Rows from block 5 of the text decoder, named by matrix and row number. Rows with one number belong to one neuron. Each number is 500 + 50 x the weight over the matrix's rms, rounded and kept within 0 to 999. All counts start at 0. Numbers have three digits each.
# fc1: MLP up (decoder.blocks.5.mlp.fc1.weight, 512x128), inputs 0-127
# fc2: MLP down (decoder.blocks.5.mlp.fc2.weight, 128x512, transposed), outputs 0-127
fc1.286:466421451537533455526503513443589471510500455518556564508517532487545460508456430391557537478488463480493509496560494509423571437416424553507520495499585509506446505496578486614484455548481485471478564507523486446427482538548429444465432501440471609543529430606554543513515566475487550525416539542435484466510497512533458546511586509503503432466405434499461494537519474494513524506485
fc1.287:428458588524440421477517562505468556606580489430533509514414556464465527569440409485487507539505430416476492408542531582506543452542484609523458426513476589400534501500525486467478428469516486494573463555388484546512628450432452443550480531469379565503483559454396510533530473354493532505401490527476426401457444495605564569502551492501557457485580465440604605556461451554501501550537
fc1.288:508434452486652469496516445367440540556544518487497514552522491462400519454455522558568602486507448541416543590450574437620525609494626515503524543466472476494503624568469638471518532477562424542542454485462567537535524444512563522565473515496544498451492448469548472463466499439537444471431544570523457520471510465477451477433623521474451415482550538474555545543500441496449517504485
fc1.289:499487533519508465444507485473540487538499555535453489534532449455528502492510473482546542601513478412453513469498547510427449464525514544428528510492525522519464474427485483498599504563502481506496505498523543452528509451520523465497531470475498553574499458536567546459468469572605474488514498473490483564541504417493448538432502482502478472567525519482420462509467518463471586536500
fc1.290:433488531465471457547536529510435515449532526443506517543449468531531535543538489464507493489554526478455455489538535448577514510500480438515495542521498515479444524552489480503461488541506446559529458520484506557477510454525479490462524576537468525541559506479522504480545458525479464554455488532538527535455539481476452470510511485513453472603525509515513566512456531502473435578515
fc1.291:559545486526409417488522391523444411564595405502511582537547474459572437514545450465379524522588466445448415463482604499466505456488529515492600509445554489411529557456567465478528575531486535461589619529506471399574570502491483462542498480558409490543567593439483493513480500420464409574537502471571598500460515428463509509580488461464429480494473443509495563475510480429607580428371
fc1.292:502520526429557577481481469502527435531490483418482512557417495468476522579505482601468528535412447507378533463415568477408496509461498596546572465525514434570462518527479519463495436528554514445416597479510468488465479528539514434598526507557440426533519435534422529486605546543475565428544572511489578473534447507522502585366508502477448459464571492510522446507502551416520550486465
fc1.293:428578556529470562415540509470399525568479431495506496605429578520437552534389575571523465527521614406388465470520376561365573497506395463488479478516508460573483571542585570521503491576521448459437537464485417516544650518523435458424535444514573582602531631514535554486593520566446515491457453492482439438475486479420512431555532503451476461455509475499426478508439519550425563496537
fc1.294:450605517509505433453489508465511519495541582469545451442455453461477518548549494428417577496542488497428551473488541485492550496475456532530480488500521520405631497556524544545504511570490470480492541479517513455388524457493543450482503505569509505466552545546416485573509539589530487442474484392522496523448548518550522482479490511503498503453489390491456503505506543573522508562536
fc1.295:496487498531534549518557464525482461473565555413575510529409470516532505533489544506595501497517567440445562492553542442441532515532567521491474415504461498518567443526431543531515500555463539465453584476500444622430495496512582426552546573433594465488484570492477599470501467499490553549460589450490520443505451513516518622466497516516435534419431541452460515405546486519541471449478
fc1.296:518558461540502541505486482538435434561437501405589502569480440472520560474489456542548486517476505512480492523462494485539460450581412541475547505559546567533539526503546440480481486528611605471454519583493510555517453533480580541465485492414492530555547545487529554553502597514445502446443559440488485577521498415469445490449457540532453509504466468500419482460531405550460437516496
fc1.297:505493405453503488546482511497500485561546484497490514471461519483487490547543514529459550474478481479546528460543561457518432480522532532571493457512490553448511510494474552548508502538523516427558488507514457450512498500517508521520524518474492584532490502468496486447535417486512497499370443488453471534548482501516517491478556482485518515468542494482499505550493560502467471525542
fc1.298:551545533605526592424509582438511519432437580450464513598517435498458533545485533521472452546430553486496478480446526578473496477529433511501537541469544554502480418555528468463581591573612459530483539472551421465513501490543488600469519409495527502491479515488506497500451452454536547390546457443509402585504464495542508548393453499540429427507471586472517529406443517487534527543458
fc1.299:463541415485478591482372519448452568586486409453581469444578510531427479558533489564535510440398509534520448564557601365467494592557512532501506431557585527501511598474508606551464517556501428473526556435547496479506540514544472537525534442482506565563538398465547569443551414509519444491426574550481380472461546422495490475453583522442421531473389514419506487565520411469450521477544
fc1.300:504473474428508372538507539476524535567498496551544509546503483491480526466430453458414468554527515454563520549505520492550511586565470636544531544502420469458584464524550598580467468560467484502507557511466500487499523523523530474410530480482447469604457529505506469558435468533496527563494500555488541538536505510568412503457527426477400520559560472548454571556500541535473475474583
fc1.301:492486499516409502481521470506504567462516468504556500508514521480535463481528525503443437476565395481514467489519564457512471499483514519389488552422509526438586454456481527521575440494561424419459485565519488469482481504415556516437569499518532564591546413539420499501476437587534544547574471572523447534610477457537487495538513411436487531462370521480568542559441561461486553534427
fc1.302:503442526483537537464507452486446476470504536547552508512553464519453548489399454439458550542375407398528525611463568484553456478491583515557481448474451496522503526547467528534509509419459508441566536466499487579527483491498523507488548538531467481453512480525463446492506484478537406557459516573538469524545491511532448559519562537388508545483448523419499465519588403459552518489441
fc1.303:496449406492536435549549519500452541410531545411490621470548416542419515524488460524480557539559527633508464480620527559495562331576516503484595583586346625553559490450590491517493459606512464493475499209379477559446536423580450464517513548533523547516509407539513588609491465408522555526476628530430513448485428449494515463457512616456432561487469536388342417385544518526531478639510
fc1.304:474516498460470562490515510512451528509489474464487423529488505554470515519548528494486505552494483442507530543543497467491513466472506515520519475489542566428513509476436499540475477490585503532483493538488515526440535505481493546427514581479534505458503582474458466470543510433462505497513482546594488545583449500542473512554562479503484513485478513464506505512479543534467487452517
fc1.305:483521435527478451434458554510458512516610441450543357482538446372511574557529427473508533530475437416499508431487506511538413491461518560478527469535461535491454505491534509378525514506554461400538593461535517512602579525501528525510478494524490607541565515472452440513499491533562538406446515466553484524463462485571510449537517424512588522499497489406461522588524460567546584493455
fc1.306:619501551527483493445462499574504472518491442547466457611462553544402530539492515590347526524467472484471547476485525477464495422466516495486447544499526487465463536496519510549532515574474573531578621586447492547447494499403505559520518550381490528549367453462432494508478446480479545540435536500586507580489414509510490479486556515486526446437523455522526452515493465510508451522376
fc1.307:385534567461392371589564486520557541488508559504414368485530543452449489464530466381472555493616500548444509483551424353506576400672530575312514558603529511520525651480431532514495527584407413577487367467525527459509469502523469572552396424398417449522408447519453413499391451538523526688411544431442545530489481340504352461478577527540322477462561603610540635621599438441478470603563
fc1.308:437483445498433509500515575476522568497464518484494453525502445549440476523480454496505576524468528509453444548554471489484554559446481497500475495535531508465499490453535525492541482526554498515497497534524537524498422503447492487502535505523551577523515503482543528434509488478536450508429552496521523483517500532536527504528551501505432451503463542477520547585468491444461444520499
fc1.309:539458443571494510581526491529422475505497532508542511517440488493468421502469417524517530471528443552467548435524473526462498474472566610535422633536473558523501418456502453519527438493572479515479497588496511480484491420457545494540465512435525552546539547441416551548472568551445505484545512572551485494426501478528431563487406422567461400488557414513549509487455521521538442415506
fc1.310:516453474468418570423487505474481507430464521460594477530393463504453521549572439485442472572453483478552628486535607520500549401538538536543460519496605540405423527547523475554548450502478594521503474461533525477449436631537410511530555501522408538516455490479397555469572537491532489437478448402485428515450527491513523485440558485505487514519495454532451449461451556436572530556459
fc1.311:459590471498453473530488474457558581440448523504523437649479524537494502567424436473536538419581476515435539411420504490510510525359509580485489625510535450496530436583423582410462544591466474544492556537555548548465483530484535553496489527464459513484466438485399440468479431518463497558532632573440635426538498438553482430478493488481474442485603675507494523486568493433595436547397
fc1.312:517459370484453476555426502528543524634576518527437512542519504417530452504387428468469536455470604440570545503439496492487495518504493558489434541528454550533510531484610481507511545507552440478513595473486526442519414447519524521462502502469476525450554488580471538548503531512521547504495529533543510562453428515592466487528497376530446454552572488586519551398549498480428450565448
fc1.313:496550536497501493482473497503422474544461470544465546521509580533521541523473431474504487454518506511498445521563493484456539499522444442453634481457446504383572519516484502440489519594542491489447467442459503509457497424525550481520481453495559527480531518471605592500470532567485549547491539508497541446549469537472520575502432463570446459612498451471438550429552538584501519473545
fc1.314:461511510534481482558526536582455479551471526533484601485572573465457518567503457564510455454470492427488474492545510480554512503519530560505454444495557502461514493500524510479543538547494503530499470505582480466573448520508417575474473572473436454485563518478480507575509432583496511518477455640476453548475494540539485502495484471482426461509526482521464541491453505479465582554519
fc1.315:466512469550519544500470526416533372566418487318499473559513488420570553442531533460555582543533513520439506615493583483527557505558616472535595508493531414482424540417480600517548529523338470430415485534441534566390524518477621519526564573426481509475604527558534503501465432548502596499599524510523509496493464605598494433497593547511407492459494572365541594461561442526447504478558
fc1.316:535568500509391389526550482554541528519553391544487537564455552522504576499515449451477562441541554532497507421528462476480458502542447493509561614528558503582560489538502452575569529534497469496428434500482410462385485448546476489483543510512536565465600530559545536447429508456507599463452525497481490506576490519572497532548529471483484435551409470487519543461389494491500477462450
fc1.317:424561494447551514543467484519491494467573495479495573517559400487432520473409396487617496490508496477465522549412445438503576563591462523542517578476529517479499461488592552448424541532545462578561537558542482601526446420487492491537505483543542624538430404480521478553477535506575492411507529529520472514571547541417481495426463547476485502492445428409564539530418448563588492445461
fc1.318:510519503524548439490514545455530410549454453469548477540540428565455549501400483486444566505485538548451511487482562520590494291558495473384479489454487463502501466553510450513499518570613487595543552619473571453514529528519523448547503541485495504557510451493532521438424405464435482468430578444450567511495456521516505466427482432507468511543503440437404511481520568515506492641519
fc1.319:487522482501423522480470524462508511579508516331475440552484424537561534530578499608526616495519429617396543453518421519398518545423497485542610474499439526538517542550563523489422497473428493483521497506439405497594520483561541536559474569433490490527558592455416613511452427502574507591455510480445607566468386490514509517563550476469539578627569612414522525452493419399492562496402
fc1.320:392450465513554394567420416600425561539556535502520524523514574545463461560417476496420456326509488556451554570459445489505586626457553467477564559404384478404600517614428568528467522537427449464469520412523468540464488486514520578508432464503457487479470490562520454401572602430487470531432606653524519421336473444415594426645428495403524552478528495573533542465510552456594395535467
fc1.321:379574572495527425533551440493518457510501427493534553562520428493515575587446412523512481542569590637467431500473453516508457477480533546482517548609536452514429521456548453470474545530514514433519463502449588585545439421434483438490482460485481497560574446449491411474600494512479428467477437510548529600593488548501474373452535602491524541464510561526455545502496538580516547482563
fc1.322:483585532480407464526489361533568503422559450462490474472508477501478444489570531477461404446572560583471486488476484490476496494447455451433609460489535559502429460426498512430523475522558535566494428449493531364533545473552550530503571484475456562548613511509456457469457462583607475462332493534518452571536482499509502565451473479497505486550525495591522501547507624479427506427551
fc1.323:464545471440405466492411435431492421518486482496502503465492499561481501517376582499398453422556588395444401487502548545530471525480521534527529537668375530562514482481541509528532561486557612561450494494538507407551451547506534552482481518529452593517521576535596557473564564483449560545461433342537452477470562557539444514454547544515453449424522556495410569468491516524460491560469
fc1.324:494513457498522502561421456502508592495539510539547528535509465471477562530493481531476505501492546477448452556477543493470407588517491493530521521552477483484527515533498495511533519483536493502490541553477532528485509514501560517497510500474549552526487497465577508508480506542473446582450543504439455475499605489446496406491585523455424462539558473558482534521468484459484503454528
fc1.325:464453515521591534499484475544518551476383450468546517524494418555405529489475502436502531491483357483520533572476612533483462516539487485457508468470432565535477502503512559514470543439532462525532560449485542488505534593533478493547491474525484520517530539497450479458547485485458439493484609554503566490477533533428482450490545471563476543538477551489550467555546487364486524457453
fc1.326:460575501403562459476435512574511534473415461386534490552529445530478585467497473467499554407534523515550539564496478453555391483517472505509483524548460488466460503517578478539535550546444494436506502502551517567356575493485492509481574474500558541484581588508505499569543461463544494506487518423469547492442517469434473562550552404468407490589532509494555500522570493551479407450568
fc1.327:552568558449496512401567532481450503531497484429516468495591482494524543530401475422473473500539521475496421537454457469531502551417467435488541628573462550552547487506449485585576449546521466429497500454539441405518529565487569528500535454409498450460523489470594524568458424475516408499449482559502385543476432466508453603520507546457464501512392521542528430487501501415506534438547
fc1.328:467616538629453460509462574532454536446681464471590503506548479551501465509506460559499495565504493575408492563525574598529477500557534517414565499524551502489578469389417445500527530542568444476517466565456532475509478520590479519524549515500498487481507431418550462519520519450465497519587564513432510508470447547508558425434539537513477484532437500470535536531504538484503551503482
fc1.329:596505568553449459441513496426560505509532536455481526485399488479436564511520513506445534512506463573534479457455558521494565431506465517460498500557529497501547549483487512483510495487491519505529512473497421557524550524482535534536519545432517565489464541503475506489509492493436534440455564494562479495439493526510464471417533481450528463479464482441394534506468433377507462574545
fc1.330:452477544462518489459566498487484516462573530511520483495566575525489489521532537532484519496555469444438582483511536479503473550524565529533478521504467511522531461598477523457485509523523428479531515451449477472473550584509501473474529524585477575454452521481539476550531605541491463491400519464545473531478468488478466489467552568477458458520559502552481600551503531390518502556464
fc1.331:528523475517457438472492559487525377481461522509472478525479420516592578478487574531549494481508522566479503508484533504484552491504500524503557506505543473539519480523469494554564507448462560537450505526474494522506510515508547575491437493520490514503513500506389541476499475473563441481459470440485508511484510544448483492516601519429518506498413519450527524526515439498529501472488
fc1.332:559346558432562601547421447470449581483515621534628423552447537475438443500428514411396450445528663416407526585461437406428489478566617475425484551513511536447580380576503563480580428607513480568482503637486468491573587566503494513503470464515463486534560485469611574596587547394438540489348397591593579516433454464405476424499435582423405533479650417532551480610563421563482451638388
fc1.333:447518483434531490578529527413440550446503603448496554503536497535505501541447477495532467528483493478459516510425617481519477510452465556469523452542467503492563571492533532478386582549611564469467518503531399411398469500506448507445496514545442507476512446458398444504500557463547475438483517478556487551500559454557447544459505531434427534555516473591485495571424513511531485503504
fc1.334:470504410448562475511520525482506455465590594451575439530489425464548591569504566414501609544534525460444551450524459529546524450394567607453531481541490480532447490484454498521490538535507435494521545505500492453463499566401524543548532561421507498547518491485588450446531518546503592555465626445510422422452537429598521482502477426495396549449498526475483513516535553433583452534543
fc1.335:515413568474444520513487500505508452574441550606520415508489562506473485500512483442511463406513498471471568552479575473419474434552539535459484527526500582479529471454414548590594473460537510424446493487532474503411466427570493504532441494568504627562570493478587549549492657412500453448425470488480449535540570395490537555528442467457476544475466532593561462441523503512495518556465
fc1.336:456463584507494495490541551459449424496432527467478520554514494438473512557539520515582581480539399570525504453552487496597574577561534474546403454530472502488525512513544472546525507407455568506445441594540509456498480450527532395514486596475490527472570480503532469546532466425383492512446450466545489489480484526566477478539551447542522517543381422401409549406461575493592469552441
fc1.337:464538463527606491426514462521526495507600569532547488478420414496477542677456463440501521567499486519325596505437565475441373476408504556435559465470605497509559578590447530554477474527420484523414531555453484488507465518478553546504401354541468481589505584458489574385545482565561511573551530553489591473518441410587469422526520379592569535400732444477398480574507587486518445475560
fc1.338:436492467546532473517474487480404530547498530499544531484510433495417523521540465592607571525459466471555437542452566438397365546520481538419557479628523545569476574483560502592478580483444509594571567496458442590509523522561418523482535534498556541503395605448433449462575465361524483583503489506566467546458487496441507547508518547475441487532661493516392482461474452447477484565450
fc2.286:492535521518547514519539618548477547491474498534532488462551491465534428544489516493541472479517485460498461511628544556500564474489433544446504467564513527526425457559436457403523524546576486450496491534487549474493490442504461492469466512483558430443501512551452480500520423471484504524521415457491490581490473533477470411618531521488473524492361557510445466502483442520516523508483
fc2.287:617454578474476468579551501478580475493410535475415436587504544411482504602505452528629462556457509539470404462392527572447472471478358388482433467568517507515535563513443570454444452427497546568519487619517380465467564536451522551576551545490504549556502438465461468567324519512460455473395509446551543519537488565547449490465507638630492539487517549472542577509435394451589552397421
fc2.288:465446485492463507457481457508488458467596479537549475470489454455514470534522504483507567503498377458523433547572554545485478448484533452540468370479476582528506518429503456542545559506496516564489589438479502476387510464388526433550510469559489452516552552541553475535446534574477484487453499496428471446478460515517430555424520454512423492472577461584598509539546510534446547486405
fc2.289:561551469493472508530451537548488549471583467568469509417491460548442483453516544456440433501462542546498473507538477562519506534457545463473454424507562522497482533501410526469478562441570502552470482524568487503491547576509514584562511489472483465601510486441465495448525498422467505550477485532576482475570485511504532428475495482494539509499531501500474458513443568527440448486564
fc2.290:484515450530426508522549579521538490552392480496486511473539489508510478507474537509437517469573493498478481467411537478531528507506534500462447479493520449469522526530537514541500546486489483469541554507480492534524495490560520504485473483522507537516446495497487489513460513525528537555473521543497405484473544450425487465519584478471502487510537514493542468534474541515492522524542
fc2.291:526456589584467512479536461474511468485398504465471455462537568548548521348618395481540501520463547415538542544573557493404467517556450571551577529441459384617548501465547520461528550450511437427425480494596489442403469467579498476467539535461501518454566497556487533412498392564490422474413568478496469467521520517452544536519510508516551529459481364487480499448546538501461484516495
fc2.292:526497482516439452485469506563570522558469435431584444523478504479529445470511456502552425430577529541584541510612497416453492498468405490536505502397531489566465561492487526552471449450497398508460434481564502488561527421509492628492533447533486469454456521515476477464496533478477601475445561457455491519478434490542506512454524517418565442477425483477481517517426561546518495498425
fc2.293:520444436467498590455492471441568486549476473458601446407341536519523468532415484543454472424360458535525521617600469384434518453416544558463586532459569557526552557476462433475607639470510479606534498505593599527507480525420602531563505516454567419512457486477462541443485576495558487519440484527503558476526457423580422549431530559416620521467466547388541462462546520497608460515548
fc2.294:526453546471538545488472516493573518451532521430593510438505518470582418630508517462410517503574477508548508482530432456400514484478508527412514560451513463482573516526538466506580522548479519453487514524472519421472507479515443541548463504626532462516463456511531468526367514516534504437442567481519554553462581510533469639439534557478536454483538466433451502510445492492471549485524
fc2.295:511507491421426426529515539499561376478547508529520432510486432532481535505563559468484519505506439441522442375553490521447464596466587514449598524496498446512497506562601551477584441532524454492459631492579484495548487546549607477538520512536506465533464556628465512516457510457467434573461468459484502510631482496567505486564499531489524470530480600580585451536550466492504514468439
fc2.296:589580424613466452463556550564499471481497536465500494500525549626473693486362486448492592508582431596647568534609490527434478427441465642426397508489452555466518533538440490501547453574523468434505525442430539490503530538505547556472470516481462560471501537547469508595499575540486495463532566540520593461478378537565555436474425516469567510486438438501513484528478543503537443550549
fc2.297:556476532485495558552539540470538558543451521536495549574518479580523555542459510509519478532512493459477500453480505571485525544535502513404547513458550534461511541530561543537463518514486465452471494478496449511504516518532534423494460466520497513527465482585506548481408505488504505504568527460448474498466504487529508578520501508487458509439548471454513453438456516473506461478501
fc2.298:507446479471371481484416476511563466549560476539594640339509596489427428535405412522524496524532527415519503515532445463567492503519486519586454536598470387444507522486489495411563521454470559525482512527531559427562537542456519501474516467476501583478466498490459529521506515481480502483492501505514560466407421520504552497507499475439544438411520439483485479512525420565530544445508
fc2.299:452524515482545527615537455433423581501506452508528457465500546559486495540469610501464575561449578426431419497410672509471630517483536572469534504438534585422471480550520541441548567554512549470429559546520435524489491410580503472556495534431540505528472507466570442521414548507470363521475579414442424521492488472535490545448482535522458494496535493523513493526539550524545415558488
fc2.300:359521529489453480407427522418409451438432491455514482480507497543586523470513562542470525580576523510504428517572550540425473535532504556601455495565462524469485500442501564427424472460459502521515490575520434466395413463576489462431503522524481562460556499481500494548578561483607498488547522409559578491538498557540503603574404524504569470517489538489495571576544558543540428492530
fc2.301:536522549492526554417478515504478473505462507535471506530603424495556518528498429532496576620472504517533524453480521551478465529462549500483524430530517459505529472501469487447557576487505365404545555465531579460454526627494450441435487586517516540437480439476488496526513423455475490515432453502486570448586454415428480445553491571476533555475521494489512440556492544558432473413539
fc2.302:477471471495498523515484485414459552517466458518528546491525539494511439529533531535477571496407402514541550522489502509510565499450417524479455467539462510449462541537528488519488446496483489532545574494510546547521449466502476485513546487532459554610505543534406508476529541532445457442427491531465484554490538510475531477450480494579429530474506514492485508456573409478431488497538
fc2.303:574437426504543631496496418407452403479471563547469501565435436489628540485568468518517577520682479569508511546564495500377498543449504475461475518468402517451442457548539404617532408611436483548539442345430594472450447472458456428465460469503473457463511460568517507444490523523525522630525450518599463433588401485425503472598466498516535500517608575500649591423426562425605536477378
fc2.304:466438499527542502521517486552555500518524515472513468522520544498538483442523553465483498517578595503508517604551532511529433550521568498500525447498501501502491480418527464434487464492496511411450519500468492509463489508486496492514535431539512584448478497489488478536510491499542537510438464455428500526494485492514508507462442525508552502487495479539531513535472535526520518506496
fc2.305:553460441453506498527530566549471520505463461512486508542441428387574444546527411465597556501457486556573312549604514548452449505548434444425547522583571444503560608502491508460377384582491510503545481532446530520493438562466548444612571563414549462578620426503498431470442460474493542392453533563479455426519477521485476514533456509523493591601532571466593468569506434461523472528504
fc2.306:576533535408612505618444580458456476499547499435475506495518420433438419418506370578422537536441528617474479522585556544490492524460458457553475546551506503483555530488531523450501407561530513534491575520422397511504490483452471531492518518441496508498400466515583517464523523466424469476545505578564475511480636458461516572472491505431546561533486508538536473465486506478453505547466
fc2.307:354486422472523506418507456553464466523616517564395593537481524513410562396443578600626545412362529500421501406530433562514431525429502576464475525475530520509393421411500480457429645392513516447548439278549510577506537547536480436524522481575432445478607455419453540434531570481541515522544481403556428562505495565582512450573451553408533526471567508496564490474425430505570564403478
fc2.308:487465492548425532417495675525460439534460476517522491512497454519493470543539535523496459533519420450577547534528460511454462471516505551439501547547486461525489458528534488477513467473496473523506515523570469484476518549469454476537503470493461480448481447545485482461517513498487512555515484509545483496559488473478464490539494530531480546491507489552455432542551539495522497504503
fc2.309:497454495521524521526447550552341469508439490532486462537600549550488602476479530529542536423474525578470562508505540446579560430522441564471468559450493551434474492494463470523486508452502544565491569562496466403509431510506607467559459473457499516512600549548555513459486544479465389465582505558469574446416419478485476556493548503528445473449550480401628449509567375419515426520553
fc2.310:456508528566452448576557438443494521485373534467427565410514583516561477477389565569499541446507587468443521503535552577472472535519417419566461569519505501555582463434443491510451519527519553457474465494441525498499521469511491502565546476480468420482496435491548457446457453507563550417572486597545467557424539468516482516561482525432459529470538444486440544493547487550476407549468
fc2.311:398599534526578386586475522591514457532610489554448498480506496460524555429372360534482495423458542505421626483438352506457454541464572453471537521449535492471573491535455540558393568493483470474494465426444492541431410505575538491543559413488455493500594608486423487474522490583533484503545419541552474537478578514512477429642519573503592525502514448551455558435503399515496462404570
fc2.312:486507481551422561452454570495447509517443577577491523434593477558520632475576518568517451535512509530377514498496528450468510494464604431448441506418510573439469521451620525597504455515529565479494529617468533444484477504514530417529465524444524514478500522374484535537492539572473488410525450545466490490476508497571468500497445581556434496483468507568501463473479538531523524506577
fc2.313:466478577428481482450445436452533446545555450475506541551465417421580536490501479543605522560548514407432487542465467485525517488441574530502532520508467601459469491474488456462432536527523414510521558552454528460479517508481441462473544482521471518527550467537523477516507441483544546579498505578447531513469527507393532550554512472512550492530474403481486458493575481475519550476483
fc2.314:493486448539450501537474470619477420484520547510512464513510540461416517553469560469610436613538497416496541454498510549462494483411499491470404559537543469476543463510497455508472488487457452568426499429518439455556549462498487471512498474479489475537517477446480517538472504526482498459563483495525538527510459529459574537511521519517496537455462452517592480444528458461541467507525
fc2.315:427470467569451413571399437576516444550532613473441512552453471415472511559484391498414495551486460381402498533476390599479445542550547509564523571487457543484476534423470526495586548419470566550497719435547404512489580514459555441546495572481526498617418521527442490481429554464421407512456580512576488532451509467634557435498464422482481563406618446451499474429455499575541628567380
fc2.316:448491507548497484494433511423484491481481505431529592500565484500541496428466531484524508485525402412503431520484514472451516553415504518444496484459566570390446458391482525547512451539543515484496573533495502503535475453489491467507544495510468464566482560540468501471538426461541362505493542490456504456505498497438506420521619533456506492479511547521536420503571401482571446523447
fc2.317:548523534557530530519571467527483543571521518523507560501573568508550425499540469514423498533497451533464543452541458501590460484437471505550528501440514440550410508492437533594504553549466467449521575514507481526527449505500524363486543498528541459541440451520442428544526508539550493580471511486468482485499489474567461460426436531511509505493500518542464549536555456510433435502558
fc2.318:519509490533531497621460501475415454470525534503427475594469592423505596451311443475554448437551433410614579490508563536446407498534438571440515428525456407508522487545514523459461454487512501512401524426547510380558491518501562559517485530484512548342567609417492513508420515624499605486553546520519425433600529479483490402520425481459509501526522486518462475474542575476519595568509
fc2.319:483496560439408532561524366490380507515447519629457510481512509510480492472504633544464422444577479511420390620536502529491469550551466540489596521429481452607354483368529505567524486560450449479526548495539595582501492473485512527544517411510487441520570509497700406498608584535500582487551543501549433476526482599513497519497557544526433532575452507489424475518588546509420483415547
fc2.320:535527626507543497513438377501522642504405479531475575339443481490512591496543497596620537447505393457459567516534559651569522500516499599596397509405518463393558572480468483479424510541581456512523546409591483386505501437550514437430444451414505493625492452547408542520436340532447553503593614598435550323499432457524566382530504551547582466529473490532401451509458308531610537540521
fc2.321:532538462481428644578458549489396611520434501538460529529550501595532509490410454505498547495468582435456488391437422472397621537521473587518516529574537520524514565531434511534524464546429491467570449546474520501502493568556514455484508474544475395538376659582431477523428529516509565452572549543503455556536467493463543492490493460487518524544428519503527475533601474528557453544568
fc2.322:482531440449562411465505499489438440578460545484541500487507489435478522458478604525529567514333516597554464515515489473516435513569497516486449458513490580488464485430439541517457430467561478586520543497505496511473527551551535455521502480517446508473534454500502434459601507415458478469581514501492527549432521479538525510484528504499464433487539455434555537454484511515565515579548
fc2.323:502448470581417468460537477506507570457568544475475458486474401443470530459517502546539373520476487530563568444547454506623471483488504493385478488558492589521515511511472526486607558445477507420477527522448494466431416551384465481442518509497449505457511487473496472406414500548503558504554431631497542439492493446626560371544510581473469449456491503436517521492532404463537515419509
fc2.324:530505586538494589509554470451516587492566541435452543513505563503560487485499594487505523497490556501471495449458499492533513505523608514523492510514496534472493544533522472488495500450512438521469496497543517526430474488472523489581459510503467460433449542478528520480430560507582487488542493470510448489529477488617446499452524487505525484495630413536540505509540519509533499433593
fc2.325:514505491553511532503523495416482500456494477494515513450535516481484382476498544426527503532408485460596514577558511478571587430507471512438525477466449559489468500449470477488540499474449525487552511503520521582581502509551550508535565557474394478439464461507478522484475513506493561533536491543514500468479406489483457444511524505545484505493466527548495490448572471523534503530532
fc2.326:627565424507480471470460538483457501537539562531571515491500475429444468477605470479521489465420461553604493433481591486525500466525491487503416527501488465521513419523474432532478401533499418552464539607422575493565441536493472427473495532446595450511448502412493457477453534552483571464487506483461501541478581546606464479506493541519486536446467530405534524454440555485500550507459
fc2.327:552459496528483551599497517429574454516517474487502432489458483471497536582457458545572504411452509489516504423517434525500467543471486640573460513502491548447422483606594464474419443515477552489613531531509499557473523565498515470534531426510451575500413516541587554511519511442592552560513516449543551472500543547491459470507465484485504463493463464470456529572493458504609550527482
fc2.328:565466513514369482447446517536493584462390614491597328486517572447522596402495538584474460441470612526563484479489495463458517462527520483484493501557438462533460476524465513525502574522550565441440393487524655507575503463478475460522413489519482412487542428497498580442503443482539501436428531528500499451535527574475476418449476550519487470485471517476472499518448491489490535521526
fc2.329:446447427464465556549475536515479480527554569505535491464503475505481420477516550494471505458456499493500604510582574542489417493520573486475496492467534470428538490503495461494494479500495541438536455539412471507493495431537528480543459511425509525427493483505529480525536549530508543580452533540490481485527565514480562525514452484483524522526505508536523471522437426488459498458533
fc2.330:550524476563513553598517543517494513583477505548461437475467467506448382507467480504486504438503537466529420572526476568560446521488442477559520475475502498470507476510549482495564552499507528555477461461497520492557503516549487527458549487531469498528485486505478496465519536483524467506523526465517449453538488519580510436491529598483478561495557515573491469493582472487377493506507
fc2.331:529539507494452538564545446495487516499525488491586494506464582500465445540494397527464512487496424495464452563581465479458515571477504513551517463457481428483444505480469470536511524520513486526508449548565429515493551486536448505505476466494474437446464543511497524520525477498471576445508460513496512487563513484491562483500541485574583532517470439540589506505440557471470507518557
fc2.332:555504518498478603429527502462550452518644435534510498463583526510615471448598453497486456487453594469484458443557591514513522490556463504440576508496517349675368460454491497396547550494533537568470477689454568516415466515524466396453533517566479600429560458445610491421556702473478364373434448494472524510530457579468493586475508580550528573549619480423533562437638583516493583534490
fc2.333:429456498485476483410481450458483576462513443502511571458532530454559480531530493489546539413571440507417449436516511485538461512467453530401502523530484487477469521510461542500565481522482504457469589561508444594482535503471525477489518545529489449502477495459532544476497556552484532442543430513532476444548451464550541541434489545494506462463556538519531483542421558526399516435495
fc2.334:487511575481500558557431469550600452511472527449523539542550472451496607418499473478471501396573527516518492531526431479526614573580542368570457521503479439547514464557527562531394489538540487403594531554460474410460433550469544631505366519448467568464420467525560525474493424462501609562478523521478521552472602537538481468456500521501475529494576540476451440517489331499464529465439
fc2.335:540538472533490600495478598518477514535566419525635501410455434530542516486390460454576429448576544434462529519574542540467559503448457528535519467447401505629479561531431433468560516515617514541476389682428387490569568530531517510511575468423492474537474525548420498525583504448440537485484466591489508505495469502452518463510480482418547466515497498508469473429508461489439512508550
fc2.336:553482527366536499507528494443532501446463444557496439490499568567505583409529516462445549518416372597523543569518444419439523441440441558616483543541614470592498422554547503473503503471496531465473504447510541470461493530463495510431497471535637451458492407441550468475503499485543510481600518438444463491480587512498459477534539542486607488428539472449613500525492490482578578462465
fc2.337:477481349449517487563584574508650406580521464490483539446509534415523434377601502522444436510461602408480507300389538437630570546526629489638546515500459445535462587533439615542464547622431518419517352438430595573495470533451508605442558552382470500449480615548476421530391470472515450484528522499492521395467553472475523542427440571485516530535521530517448562461514465503647488458434
fc2.338:493459479449481538515438346486577494387554426504572536506470461635463542530526527595445532517339533515496502534546556520466464553446535424567458509509469504434547519440545502532512558545474498533369463374485404454473490499487520525477522451597489464555496371406633519511455532500461388541550561557441486476510404435575518515359475539531502491475625445459527481467402515523415469512487